python train.py --train_examples=44167 --method="simclr" --parallel_block=false --patch_size=[6, 6] --projector_hidden=512 --projector_out=256 --projector_hidden_layers=1 --temperature=0.3 --nesterov=false --warmup_steps=230
Rows from block 6 of a small self-supervised image encoder, named by matrix and row number. Rows with one number belong to one neuron. Each number is 128 + 32 x the weight over its row's rms, rounded and kept within 0 to 255. All counts start at 0. After the name is the row's rms in percent of the matrix's.
After each neuron's rows are labels from the 100 images, of 14848, where the neuron reaches its highest value: "top examples" is what is common among them; "colour at peak" is the nearest of a few named colours to the mean colour under the peak. Only what is clearly more common there than usual is listed. The data: telescope images of galaxies (Galaxy Zoo DECaLS). In brackets: how many of the 100.
# fc1: MLP up (model.blocks.6.mlp.fc1.weight, 768x192), inputs 0-191
# fc2: MLP down (model.blocks.6.mlp.fc2.weight, 192x768, transposed), outputs 0-191

fc1.92 133 [116 107  77  90  90 113 112 128 151 137 123  97 135 128 145 155  59 116 163 209 121 171 128  68 166 148 103 118 133 122 141 147 145 144 167 106 146 156  93  98 101 108 121 123 146 180  89 101 206 179 120 115 139  77 145  89  82  99  87 147 138 130  40 121 129 214 112 127 122 193 102 102 159 164 121 154 159 112 129 154  93 127  84 119 141 128 133 123 135 111 136 151 160 169 163 115 158  75 106 142  73 129 141  93 131 125  94 120 164 115 132 126 197 195  87 126  74  75  99 103 117 118  95  68 126 163 158 122 143 121 179 124 176 124 140  98 137 139 102 106 107 147 148 130 130  79 106 137 130 157 102 156  99  79 129 157 209 125  89  34 163 149 188 131 120 150 140 111 159 137 122  73 107 111 109 131 120 173 163 175 206 132 184 132 105 165 133 131  94 133 134 130]
fc2.92 132 [177 151 126 162 205 140  69 141 156 104 119  81  92 138 109 133 136 143  84 100  86 126  99 115 130 100 112 124 170 110 105  66 145  82 141 141 126 142 139 122 114 129  69 140 169 106 180 223 105 190  66 116  98 146 101 130 153  78 142  62 109 149 152 134 129 128 144 126 169 100 139 157  63  99 175  84 162 161 162 105 171 101 114  76 154 117 132 130 141  78 115 102 125  73 154 149 107 136 110  96 170 112 147 157 183  72  97 182 124 137 123 136  77  93 126 117 107 138 150 126 115 103  79 192 192 143  90 122 156 117  75 130 117  78  82 142  68 154 111 134 130 110  68 175 100 139 119 119 104 132 166 140 126 142 156 143 116 118 129 152  84  76 128 147 161 142 202 112 135 197 178 131 111 126 160 131  70 137 108  90 167 128 132 108 137  72 157 163 169 119 129 121]
top examples: shape: featured or disk (84); edge-on disk: no (82); spiral arms: yes (66)
colour at peak: brown (81)

fc1.49 135 [104  81  69 142  76 106 101 120 103 159 126 148 182 161 190 120 141 172 187 120 133 133 106  77 137 100 140  79 145 148 104 122 154 151 142 100 140 121 138 121 129  94 102 162 185 171 137 129 155 147 119 126 180 182 112  67 113 129 119 135 119 176 152 163 154  64 183 131 140  93 118 151 132 105 139 110 104 111 114  85  61 167 122  78 149 112 114 133 120 141 115 108 141 142 152 108 105 122 144 169 128 112  65 169 171  85 156 127 150 111 143  67 191 133 126  73  93 136  76 171 135  49 148 131  91 107 154 139 115  96 120  59  90 105 110 109 132 128  78 135 131 144 165 165 130 146 143  88 145 153 129 152 153 137 105  91 147 194  83 105  92 162 133 154 145 122 157 107 143  76 123 141 117  80 152 131  62 141  47 151  59 123 168 150 206 122  74  95 168  85 148 154]
fc2.49 150 [110 161 151  76  94 132 140 176 153 159 158 186 129 108 165 185 156 127  96 148 119 159 147 157 110 156 100 147 163 106 130 111 172 149  85 146 102 116 117 119  87  89 132 142 108  95 145 137 143 143 146 107 183 145 129 143 219 136 144 116 132 151 106 119 125  23 167 151  92 121 136 113 129 183 180 116 114 148  56 188 114 118  45  39 121 131 148 121 134 134 162 110 116 154 127 139 130 122  98 113  85 166 137 101 154 111 136 108 149 114 103 157 111  34  44 139 120 108 151 128 107 137 142 120 135 136 129 110 115 101 146 134 121 100 123 121 144 144 142 147  58 149 114 130  94 124 131 188 150 134 189 112  88 193  85 156 126 128 128 158  91 154 145 131 142 175 128 125 156 122 180 158 147 116 128 115 143 149  25 173 130  79 143 135 182 101 150 144 176  44 153 125]
top examples: shape: featured or disk (67); edge-on disk: no (62); spiral arms: yes (45)
colour at peak: brown (90)

fc1.32 134 [106 116 102 114 123 142 176 123  96 127 123 144 114 123 123 158 151 102 123  89 131 136 198 163 234  81 169 166  60  98 114 129 177 186 161 127 118 121 125  80 120 135 182 121 147 109  99 126 138 167  76 132 133 210 144  76 120 161 159 139  66 132 158  95 115 145 183 124 135  90 147 134 165 123 118 100 142  92 141  94 139 131 143 101 132 124 188 134 120  85 113 134 109 178 123  51 138 123 135 160 180 136 113 145 158  53 156 193 104 167 150 184 126 147 140 147 149 171  56 114 131 115  84 111 136  86  93 110  92 159 116 136 151  79 124 190 104 118 126 147 155 134  81 126 182 141 102 146 114 106 192 145 129 140 125 150 114 132 110 136 188 185  87 138  58 168 120 144 103 110 135 172 129 116 154 144 132 151 109 111 139 123 172 145 125 121 225  85 133  84 126 101]
fc2.32 131 [ 90  62 141 139 120 149  84 118  60 160 144  59 124 107 156  97 120 131  99 132 104 118  87 146 114 113 109 138 165 149 145 144 128 127 121 121 141 110 189 138 146 129 104 107 131 106  97 118 105 113 165 117 123 119 131 132  90 149 114 126 179 104  97 128  79  54  90 148 177 148  62 148  80 160 185 133 151 105 112 160 139 174 228 163 120 121 138 144 102 146 157 121  87 137 141  87 114 108 106 110 122 117 124  95 106 154  96 135 139 139 179 121 130 135 115 137 130  82 110 124 181 113 169 102 132 121 128 107 115 123 195  90 109 245 118 142 108 134 158 136 122 103 122 144 125 127 146  28 124 156 113 153 120 154  97 107  97 160 149 101  66 147  77  80 153 139 157 126  79 149 151 198 234 145 155  73  83 133 120 107 121 135 148 126  83 127 105 113 124 221 163 124]
top examples: shape: featured or disk (68); edge-on disk: yes (45)
colour at peak: brown (70); grey (30)

fc1.651 150 [126  86  99 124 120 118 157 117 153 178  88 140 111 120 151 139 101 129 150 162 147  98 105 108 110 158 119 144  99 148 111 109 141 149 105 114 148  84  39 152 146 175 193 124 126 134  68 103 127 102 130 136 100  86 147 180 161 138 114 128 112  98 149 116 146  85  87 105  91 110  39 106 136 213  32 121 106 150 108  87 152 190  76 198  98 118 124 105 122 108 110 165 117 123 122 113 135 145 103 152 127 140 141 102 125 154 115 176 119 107 174 209 151 100 122 116 113 139 162 131 141  93 162 122 102 146 179 140  80 159 109 182  89 109 101 123 151 115 117 106 105 117  71 111 142 124  90  62 145 155  86 185 150 154 135  93  87 141 140 112 160  32 109  99  96  69 217 110 118 169 113 172 117 149 107 117 123 104 145 109 157 130 122 125 152 185 100 130  87  91 118 102]
fc2.651 147 [119 120 112 220 145 110 148 133 109 129  98 172 119 121 106 177 130  65 163  99 161  91 179 161 159 138 160 110 203  79 138 135 135  82 158  93 186 159 131  94 137 133 120 121  82 160 106 144 122 141 135 136 124 183 152 133  64 232 155 159 197  91  89 138 104 123 123 140  99 124 213 178 115  85 159 145 128 122 101 129 170 145 154  86 125 147 164 138 136 107 145 166 154 133 135 107  97 112  81  67 121 128 159 116  98 126 171  92 118 133 126 157  86  40 110 154 175 128 177 135 191 137 164 112 190 140 163 135 140  91 131  81 153 164  88  83 194 149 182  86  96 138 122 137  91 144 159  97 139 117 128 141 159 140 143 131 106 165 154 166 122  87 164 138 187 112 111 129 122 111 160  82 147 101 146 120 136 139 192 139 135 132 117 121  99 150 142 137 141 151 131 181]
top examples: shape: featured or disk (76); edge-on disk: no (73); bulge size: moderate (38)
colour at peak: grey (74)

fc1.657 117 [113  75 140 147 150  43  95 120 100  72 153  82  87 116  96 105  99 141 147 177 134 141 152 119 121 123 105 154  74 132 117  97 126 171 181 157 112  88 104 151 156 110 108  96 123 154 155 143 196 116 114 162 122 186 118 114 121 129 186 154 148 111 155 135  88 175 141 171 165 131  97 137 129 141 106 119 151 118  88  95 103 143 167  74  75 154 143 153  85 148 123 158 135 176 166  30 139 137 148 212 116 103  72 106 118 174 148 123 106  83 159 113 117 132  90 114 104  99 129 174  97 107 110 119 107 142  99 140 120  90 151 127  98 146 177 194 108  73 128  96 122  91 154 149  99 125 127 140 125 150 138  93  61 180 133  53 161 115 127 152 126 118 130 120  81 125 126 127 103 116 137  81 216 108 119 120 105 101 154  68 148 123 159  91 128  78 132 221 143 130 117 172]
fc2.657 126 [142  64 127 138 146 126 167 168 119 160 115 130 117 136  91 152 145 131 158 136 144 174  77 104  87  83 155 209 148 138 142 145 110  41  88 139 144  96 118 122 108  66  92 172 129  99 108 132 114 155 135 110 150  72 155 125 201 144 124 154 135  89 129 114 133 142 107 106 127 112  52 147  56 164 132 148 144 197 111 123 104 136 143 203 121 112 111 106 105 172  64 175 141 149 149 118 168 175 138 117 101 108 109  58 156 111 127 100 174 129 113  77 129 163 153 126 152 101  95 122 126 150  58 122 115 119 107 154  96 158 165 158 160  79 171 137 131  49 115 155 107 123 129 110 138 103  82   2 103 117 156 182 171 129  63 131  94 139 113  95 178 188 127 145 129 110 145 143 142 114 132 142 119 115 169 158  77 120 109 137 117 132 119 110 125 142 164 144 105 139 130 168]
top examples: shape: featured or disk (66); edge-on disk: no (61); spiral arms: yes (48)
colour at peak: brown (55); grey (44)

fc1.212 112 [139 134 152 163 129 123 165 143 143  59 156 118 130 146 141 124 131 171 153 109 138 125 171 123 115 120 167 123 123 107  73 132  66 133 128  89 108 110 131 115  70 100 138 123 229 149 109 107 180  86 118 133 142 192 123 125 106 123 111 128  89  93 105 112 132 158 101 161  41 158 156 112 102 102  93 169 139 143 211 136  83 108 134 139 130  91  88 169 100 119 156 116 154 116 109  85 113  47 144 131 137 147 119 105 111 150 139  93 122 143 105 150 139 128  77 114 160 152 100  73 177 134 116 157  90 150 162  78  90 165 148 119 132 126  89 139 152 138 169 118 117  21  90 140 124 185 108 135 111 130 145  99 132 144 131 180 139 144 118 114 154 114 133 134  73 159 122 130  83 122 120  83  79 143 142  93  68 217 194 174  88 131 143 143 181 139 121 175 176 111 205 150]
fc2.212 115 [129 111 100 112 100 129 111  86 128 152 120 126 168 124 138 135  81  60 105 179  70 115 101 125 170 122 184 112 128 160 141 128 132 100 101 127 133 120  93  97 182 168 144  82  67 187 174 132  76 121 125 170 138 104 146 160 170 126 109 131 175 141 162 140 189 129 158 132 237 152 131 161 152 161 146 100 108 121 106 134 194 148  95 112 114  98 156 146 142 123 134 154 149 117 141 169  99 150 125  96 138  44 160 174 159 164 113 118 125   8 129  88  80 110 130  78  97 107 141 116 128 123 130 109  95 126 122 150 107  90  64  97 127 159 132 128 114  91 106 121 154 187 179 153 107 115 134  94 128 135 111 106 111 109 122 110 125  85 116 127 110 195 173  99 182  97 120 168 132  74 122 148 191 150  55 150 188  89 114  81 115 122  99 122 140 127 131  98  94 149  88 145]
top examples: edge-on disk: no (58); spiral arms: yes (48)
colour at peak: brown (37)

fc1.733 116 [148 144  70 103 102 160 123 139  78 128  89 127 120 142 153 157  95 100 100 164  92 139 128  85 110 121 150 108 100 128 151 166 202 156 147 182 147 132 143  92  87  46  95 138 145 128  75 165 122 149 149 164 159 151 120 138 176 104 131 200 190 125 137 111  96 111 125 110  95 222 147 173 118 111 113 100 135  69  90 124 140  88  86 142 111 142 192 161 170 112 110 182 123 100 105 132  84 116 162 126 119 104 144 159 112 122  58 131  80 155 151 113 140 109  37 144 163 144 119 149 147 124  81  55 155 103  43 113 106 111 121 134 114 164 123 125 118 145  82 142  92 131 114  75 114 154 132 144 103  99 128 155  22 102  73 100 151  96 136 179  89 124 167 122 136 123 155 158 134  88 159 113 162 154 157 110 148  99 155 126 125 122 116 150  86 107 161  79 124 126 160 102]
fc2.733 120 [147 128 108 171 113 152 107 111 125  89 130 148 167 134  90 116 147 241 120 122 129 159 123 141 128 182 158 134 170  52 117  88  98 113 152  82 133 139 149 179 137 202 156 104 150 127 104 193  85  73  71 133  97 124 108  99 145 152 123  77 128 134 140  97 120 175 146 138 178  80 138  84 136 155 192 114 131 149 169 181 138 173 180 147 104 105  78  96 155 157  97  62 101 143 135  64 108 132 108 107 161  94 153 126 116 135 161 162 197  41 156  97 153 154 134 108  71  94  61 150  99  73 126 152 105 176 133 109 106 167 107  98 165 139 162 159 140 127 187 138 170 150 142 145 144 101 127 108 150 163 122 153 129 170 162 145 128 146 139 133 126  67 149 152 118 132 142 120 109 190 144 111 147 125 162 120 126 164 106 148 108 136  97 147 182 110 143 140  80 157 109  94]
top examples: shape: featured or disk (78); edge-on disk: no (69); spiral arms: yes (56)
colour at peak: brown (63)

fc1.754 117 [138 181  95 178  60 130 102 152  47  83  98 142 153 117 115 152 169 126 112 131 110 151 147  97 131 144 127 149  70 117 102 134 185 151  58 120  81 123 159 111 152 101 127  63  74 114 153 136  99  79 162 118 126  96 120 149 100  95 132 145 120 157 162 100 119 158 164  94 148 107 149 164  94 142  94  97  51 183 123 136 129 135 132 176  90 153 177 128 149  76 142 178  84 113  85 155 150 139 130 123 148 113 161 107  62 159 175 112  84 132 125  96 102 187 138  93 170  96 111 164  79 127 128 151 143 116  92 156 118 129 114  90 173 110 128 182 145 114 125 146 115  91  85  70 124 153  96 130 140  76 119 104 166 180 176  87  92 145 126 144  55 120 110  72 118  87 108 100 120 174 167 120 183 109 105 156 136 188 110 191 126 151 109 157  56 102 131 137 111 138 122 112]
fc2.754 129 [ 95 128  91 111 206 103  75  94 136 100  96 109  91 171 136 116 118 138 120 144 173 140 115 172 104 207  95  99 128 115 121  97 100 121 145 122 162 129 109 130 156 179 189 153 144 101 151 160 127 111  94 168 148  83 101 136 161  35 163  69 155  89 112 118 145 143  80 133 151 164 119 145  66 201 154 124 123 116 154 139 130 141  53 113 174 133  97 180  89 142 159 133 125 125 163 169 100 101  96 140 156 159 115 170 152 108 141 136 221 185 202 138 103 157 132 161 114 160  98 105 141 108 167 126 192 142  82 122 126 141 132  97 168 124 110 170 119 114 110 107  86 125 136 165 104 123 127 156  97 172 138 110  99 149  87 175 134 121 117 108 161 155 155 114 117 128 187 167 185 169 143 152 139 143 121 120 125 106 190 120 196 126 113 107 148 110 121 148 216 113  85 119]
top examples: shape: featured or disk (60); edge-on disk: no (57); spiral winding: tight (25)
colour at peak: grey (61); pink (39)