Weights of a small self-supervised image encoder: 11800 steps, trained on telescope images of galaxies (Galaxy Zoo DECaLS).
Rows from block 4, named by matrix and row number. Rows with one number belong to one neuron. Each number is 128 + 24 x the weight over its row's rms, rounded and kept within 0 to 255. All counts start at 0. After the name is the row's rms in percent of the matrix's.
# fc1: MLP up (model.blocks.4.mlp.fc1.weight, 768x192), inputs 0-63
# fc2: MLP down (model.blocks.4.mlp.fc2.weight, 192x768, transposed), outputs 0-63
fc1.579 132 [ 98 157 158 125 111 135 114 158  99 150 123 146 141 191 102 124  92 122 127  94 108 115 139 105 161 124 119 126 189 144 141 141 106 113 127 147 160 184 175 128 107 146 169 139 141 158 128 200 129 159 143 112 122 140 191 179 160 100 157 142 101 169 127  94]
fc1.581 130 [114 153  90  78 156 144 107 145 116 127 100  87 144 129  99 120 111 118 127  60 109 158 115 162 191 100 122 141 110 118  99 119 107 117 118  89 141 169 114 149 148 128 139 168 169  91 153 127 126  91 122 121 101 113 127 174 114 139 149 131 131  80 100 125]
fc1.582 139 [126 113 111 132  98 141 116 128 148 132 130 147  84 141 134 142 150 130  97 102 124 135  79 154 124 104 133 153 123 139 176 152 149 112 102 132 138 144 116 155 108 111 117 127 124 146 144 130  83 122 186 133 162  81  92  97 161 106 132 101 125 105 162 126]
fc1.584 107 [128 121  69 151  97 127 147 135  72 131 108 130 120  77 126 124 139 119 116 112 106 156 109 157 131 139 127 130 132 128 141 151 151 126 101 119 161 121 122 146 163 117 153 122 143 126  75 116 124 115 154 100 168  85 125  95 137 141 104 174 102 138 125 106]
fc1.585 146 [ 92 117 171 139 115  92 164 130 162 154 115 140 181 142 117 123 115 170 112 146 173 176 135 127  86 145 132 121 129 128 103 133 168  70 121 151 102 140 115 122 110 126 149 132 123 103  86  73 140 169 112 110 122 109 112  64 146 141 118 121 138  81 106 153]
fc1.586 118 [152 127 111 131 122 110 158 113 187 153 106 121 114 143 133 116 114  95 142 129 119 131 187 201 153 151 141 116 143 131 144 123 125 116 114  91 150 137 161 143  94 130  79 119 110 136 169 124 133 118  96 157 116 116 137  95 146 166 159  94 144 113 116 102]
fc1.587 144 [132 115 131 149 123 138 115 132 153 122  98 118 131 143 108 137 129 158 155 146 115  86  48 116  77 137 128 139 104  98 158 104 155 173 164 123 142 165 127 122 116 147 171 141 122 131 136 121 137 127 152 104 114 122 138 108 128 138 112 129 163  93 192 143]
fc1.588 135 [125 104 157 108 129 148 165 138 126  80 142 121 113 157 130 114 102 149 138 161 148 136 130 143  85 129 129 167 118 123 152 106 149  85  82 104 150 177 149  94  93  95 134 119 100 126 111 106 205 141 137 121 145 119 141  96  94 117 143 130 164 113 135 143]
fc1.590 154 [ 97 109 149 105 163 190 162 139 158 200 136 122 101 101 131 112 118 112 125 111 150 115 175 166 103 137 124 138  98 109 144 120  85 144 125  93 123  87 126 136 118 129 148 132 163 155 121 139 156  91 126 105  94 147 116 150 166 111 131 105  87  74  97 143]
fc1.591 103 [ 74 150 131 159 109 149 120 189 106 112 116  89 118 116 109 150 155 178 165 134 146 156 140 134 123 135 143 123  87 129 145 107 113 115 134 114 118 143 137 120 127 180 113 103  85 167 125 134  93 125 122 129 123 175 122 128 137 146 100 147 169  99  92 106]
fc1.594 111 [146 167 111 135 133 130 114 113  72 118 137 131 120 139 133 111  99 123 120 182  82 148 161 167 125  96 154 111 106 116 113 144 111 138 100 155 148  72 122 138 145 113 133  79 128 123 102 167 144 135 110 135 155 101 121 105 161 143 138 113 135 159 167 118]
fc1.595 111 [ 72 117 198 129 134 126 121 137 132 161 121 145 122 102 163 133  82 115  89 143  96 127 178 115 149 122 133  97 157 148 110 109 100 122 144 158 127 142 189 162 126 126 118 137 155 128 139 151 124 126 121 122 126 159 146 139 142 126 175 115 106 126 130 123]
fc1.596 126 [127 104 149 123 133 128 135 124 125 103 115 208 132 145 148 120 165 167 136 101 196 135 127 151 147 111 152 120 117 130 169  90 149 116 136  96 174 126  76  99 166 126 170 147 130 134 139 160 105 141 119 118 109 115  86 129 125 126 136 117 114 107 134 123]
fc1.597 123 [156 170 151 122 148 142 137 133 129  96 180 101 107 167 168 150 127 124 103 166 109 131 119 136 153  99 138 107 128 124 117  96 126 150 107 109 122 126 138 146 135 161 102 121 110 121 157 143 119 132 138  99 106 111 108 105 162 122 108 160 131 136 156 118]
fc1.598 112 [171  79 182 142 104 113 145  67 112 143 128  90 132 104 109  75 125 179 124 113 136 142 133 138 108 167 143 135 148 155 168 150 114 100 150 151 130 154 130 109 146 142 122  98 157 174 154 117 162 121 122 117 119 159 112 164 155 138 123 122 102 135 157  79]
fc1.600 123 [114 148 139 119 126 132 147 129 125 101 169 155 105 110 155 117  85 124  89 109  70 146 102 130 106 162 145 148 162  96  92 112 111 153 120 134 118 148 139 107 126 103 116 127 132 128  52 129 113 154 144 133 111  95 104 147 152  97 139 150  95 152 147 124]
fc1.601 148 [100 163 131 122 140 125 145 134 140  94 106  99 135  86 164 127 114 166 134 126 141 141 112 155 104 161 171  85  90 141 146 117 107  76 153 119 131 147  88 137 120 149 139 170 102 111 121 119 147 144 117 116 124  45  95 137 152 141 125 139 123 141 111 126]
fc1.602 141 [100  98 130  89 150 144 150 112 148 101 150  92  70 160  44 141 157 126 126 157 143 122 130 153 128 148 158 130 185 145 160 109 125 110 143 128 133 127 163 123 131  91 100 115 144 184 121  95 129 147 147 155 148 164  79 141 119 130 139  62 160 136 110 120]
fc1.604 144 [ 97 151  89 145 126 169 158 129 152 156 120 139 177  97 106 139 120 112 103 123 124 158 151 127 139 116 120 159 142 127 111 130 167  89 107 132 126 136 149  96 142  73 158 139 137 127 113  96 106 129 126 139 134  90 132 105 110 107 110 133  75 142 125 141]
fc1.606 132 [142 131 108 141 135 116 116  99 171 125 123 128 127 116 174 107  99 160 147 116 152 119  98 107 135 138 129 161 100 160 157 153 119 108 107 114 147 134 187 122 157 113 149 132 110 177 112 136  95 169 169 111 117 196 148 147 134 157 141 129 109 135 177 139]
fc1.607 121 [134 109 135 112 151 196 114 100 152 108 127  90 154 120 109 108 147 148 102 157 134 119 146 105 102 157 142 111 160 136 151 102  98 134 116 120 125 137 141 135 124 167 152 121 120 177 141 176 162 171 100 137 139 137 160 103 139 123 128 156 158  95 129 102]
fc1.609 145 [163 123 155 141 142 151 112 160 152 138 112 118  99 146 150 141 130 137 142 130 114 145 135 144 154 113 123 129 104 153 109 100 108 102 128 113 131 146 114 109 130 123  99 159 137 105 116 122  95 135  79  92 157 158 162 120  85 120 110 133 109 125 147 101]
fc1.612 121 [148 122 144 145 119 117 122 137 112 135 156 152  91 172 167 106 120 121 141  80  64 108 145 155 155 162 162 128 162  87 114  81 119 130 133 129 126 138 155 115 135 144 146 129 146 109  85 152 132 118 122 198  91 127 116 145 161 119 139 112 125 150 155 100]
fc1.614 124 [158 145 131 134 119 125 139 113 142 133 138 153 170 134 121 122  69 144 107 182 121 144 119 121 170 140 154  99 181 164 122 144  99 133 129 117 127 154 137 114 121 159  68 146 169 155 106 142 105 132 121 181 170 146 124  93 147 124 146 111 132 203 112 109]
fc1.615 156 [129  94 150 119 136 132  78 143 121 145 138 124 148  99 178 128 131 161 121 118 102 160 149 133 117 141 146 155 187 131 118 125 140 140 144 107 112 154 162 149 176 130 116 116 158 115 119 104 122 123 114 164 126 116 150 142 155 148 106 177 123 162  44 158]
fc2.579 130 [114  99 140 118  90 129 138 163 113 130 117 129 138  84 113 124 134 124 132 150 131 123 134 164 103 124 100 145 109 140 150 197  95 126 102 115 135  95 113 122 115 110  95 118 125 128 130  73 152 128 126 125 120 123 108  76 119 138  91 144 100 124 108 140]
fc2.581 138 [167 158  62 142 116 141 165 115 111 127 130 122 126 127 143 120 163 110 119 129  98 101 124 100 116 179 116 121 127  90 130 138 125  83 169 104 123 154 135  98 139 179 128 108 145 121 124 153 120 146 101 116 142 166 113 111 145 145 142  57 111 138 133 110]
fc2.582 151 [116 120 152 163 204 109 150  97 102 113 127 125 157 145 146 113 118 129 161 144 130 121 124 156 112 106 147 120 143 142  90 148 114 124 159 117 127 116 164 116 116 132 113 140 135  93 127  89 147 115 124 150 134 165 120 141 117 152 146 136 116 135 113 125]
fc2.584 119 [122 129 158 154  99 133 125 100 136 103 160 120 131 152 133  90  98 140 129 114 162 126 148 144 112 139 122 111 130 155  80 116  96 126 159 133 111 173 150 125 132 140 110 111 127 111 143 193 170 102 128 138 146 123 125 115 148 100 141  89 180 129 134 133]
fc2.585 125 [115 110 100 116 139  93 149 135  93 127 140 103 132 136 181 144 120 147 132 130  90 150 133 127 124 143 154 119  81 144 122 112 123 132 146 121 179  78 169 154 113 124 115  67 113 192 135 165 125 116 132 134 116 135  98 121 148 132  31 161 131 167 135 136]
fc2.586 127 [162 147 143 120 131 133 118 127  83 143 122 168 126 130 145 152 139 204 131 113 148 110  77 145  89 108 119 126 138 101 115 118  90 145 115 156 137 102  99 118 112 140 106 159 141  97 120 134 101  94 109  95 150  98 138 131 130 104 148 142  99 136 143 157]
fc2.587 136 [146 105 144 128 111 140 132 128 122 141 157 159 145 131  85 121 118 114 107 135 130 128 233 160 150 147 107 125 122  96 139 106 103  65 128  93 128  98 113 104 120 148 185 132 130 146 124 159 101 125 117 129 144 179 108 121  99 106 127 119 144 160 112 138]
fc2.588 119 [101  96 156 120 110 141 128 143 135 116 180 151 139 106 130 135 112 117 137 125 121 145 122  97  93 150 126  74 105 151 150  83 125 146 158 117 101  60 131 130 152 183 157 134 160 171 154 130 101 119 129 109 118 214 149 140 148 141 110  80 132 137 138 138]
fc2.590 130 [126 110 125 132  69 130 114 128  83  91 113 139 132 133 127 163 141 134 121 160 105 107  98  69 166 103 138 131 158 121 130 149 170 127 137 137 155 142 121 127 138  87  97 145 116  88 141 108 124 118 113 139 149 144 128 118 134 148 212 131 143 156 154 123]
fc2.591 096 [136 136 136 144  95 156 125 162 129 141 150 155 157 114 140 179 126 130 113 146 117 110 117 177 109 141 141 133 121 129 111 154 123 114 130 146 123 112 142 152 137 132 120 134 139 118 114 114 114 139 147 136 139 119 113 115 143 124 138  99 118  96 106   0]
fc2.594 120 [134 122 149 123 102  97 116 132 154 151 132 141 119 118 158 153 104 140 189 128 144 119 137 135 120 124 135 126 132 107  92  71 138 126  92 117 156 152 150  86 126 120  99 185 156 121 131 113 124 106 133 143 130 129 160 131 123 109 134 137  91  84 110 122]
fc2.595 130 [174 143  95 139 104 113 118 116 105 124 149 110 133 146 122 104 148 154 132 145 137 154  88 122 112 143 139 126 116 113 159 135 126 138 123 104 140  96  98 119 111 130 125 115 102 122 128 142 116 149 129 135 116 100 116 101 145 101  84 136 142  93 128 139]
fc2.596 132 [116 125 102 120 144 151 113 163 108 159 137  30 163 128 148 112 105 164 101 125  72 166 150 137 174 123 127  99 101 134 135 138 122 113 131 129 125 131 144 139 117 137 159 121 122 191 122 133 148 151 154 150 138  98 137 148 141 112 132 113 132 117 109 130]
fc2.597 130 [ 85 116 131 139  65 125 109 131  91 152  59 144 170 131 122 114 143 149 153 126 141 118  96 128 138 157 103 122 137 108 103  97  91 111 139 137 125 113 120 113 116 123 128 123 145 143 110  96 142 106 126 193 138 153 157 152 124 151 143 115 128 132 105 120]
fc2.598 104 [ 99 160  72 115 170 166 155 145 108 136 112 166 137 174 133 155 128 158 134 138 118 110 121 142 109 113 134 119 138 118  63  93 127 144 131  93  99 116 158 109 121 103 112 149 131 119 102 152  96 145 122 155 149 124 149 123 148  84 143 137 133 140 121 120]
fc2.600 127 [129 118  75 136 110 121 106 140  99 139  70 112 186 133 127 144 159 138 124 166 145 143 104 129 142 138  86  51 130 138  94 118 124 103 137 103 146 125 126 132 168 140 146  85 122 142 160 115 121  86 150 154 139 164 132 147 121 145 146 109 113 179 124 110]
fc2.601 130 [148  46 129  97 103 128 134 106  91 133 110 134 136 154 166 113 132 158 118 157 127 163 155  72 141 119 123 132 135 149 119 111 140  99 125 111 179 108 184 106 133 111 124 109 131 153 149 123 140 121  92 156 131  51 152 109 147 125 118 137 145 131 166 124]
fc2.602 151 [144 162 178 114 130 177  96 141 160 143 114 159 155 150 154 175  93 117 119  94 117 107 110  97 147 125 150 166 105 133 147 138 122 146 132 133 142 155 130 161 126 172 129 115 115 111 105 117 125 137 138  89 102 102 155 117 149 149 128 175 126 133 159 150]
fc2.604 144 [121 102 117 158  98 103 119 106 126 111 102 153  97 150 130  99 128 121 130 148 149 122 163 106 115 111 119 162 137  92 144 150 107 148 126 135 134 130 102 159 130  73 132 120 137 120 152 192 117 123  80 133 158 150 134 163 135 144 122 134 159 112 131 143]
fc2.606 146 [130 140 155 136  98 137 141 129 119 143 109 151 115 103 114 129 155 124 125 122 134 110 108 125 124 113 164 125 171 129  88 138 109 132 140  79 123 113  71 113  62 147  90 131 117 127 157 141 175 102 125 115 138 140 132  78 131 126 152 107 119 174 151 111]
fc2.607 116 [105 146 135 129 173 128 130 149 113 163  79 155 133  96 146 145 144 159 104 129 152 176 158 181  97 119 131 155 119 115 145 135 141 115 132 134  91 155 123 109 162 107 119 161 161 149 125  87 109 142 149 139 145 139 171 168 136 110 183 122 115 132 132 135]
fc2.609 154 [143 128 127 107 130 136 149 107 161 157 154 156 128 159 118 143  98 125 149 119 127 141 120 158  59 143 122 125 154  84 134 137 185 135  91 149 132 128 126 144 111 134 171  92 135 162 157 139 168 117 147 150 167 135 128 125 146 126 130 130  77 167 118 123]
fc2.612 139 [128 126  93 126 122 128  73 151 126 135  95 114 171 105 118 145 100 108 118 191 140 141 110 123 120 117 126  60 133 132  63 127 101 132 105 101 128 128 129  85 155 128 122 135 124 154 129 126 117 147 152  95 136 153 141 143 117 129  96 129  96 120 124 120]
fc2.614 128 [ 92 131 115 134 108 111  93 155  89 140  93 104 114 114 118 151 187 127 146  77 173 119 146 142 135 115  91 161 123 130 138 141 155 131 128 109 139  94 150 124 125 112 168  89 110 111 154 128 160 159 133 126 160 103 151 173 138 154 124 160 115 134 135 137]
fc2.615 141 [142 147 143 136 138 134 161 117  89 143 125 148 128 139 106 131 145 103  99 154 101 100 160 105 153 119 104 106  68 137 150 134 120 115 119  92 139 131 117 120  64 122 155 108 130 126 158 173 106 149  99 125 107 153  99 148 109 119 134  62 141 119 201 108]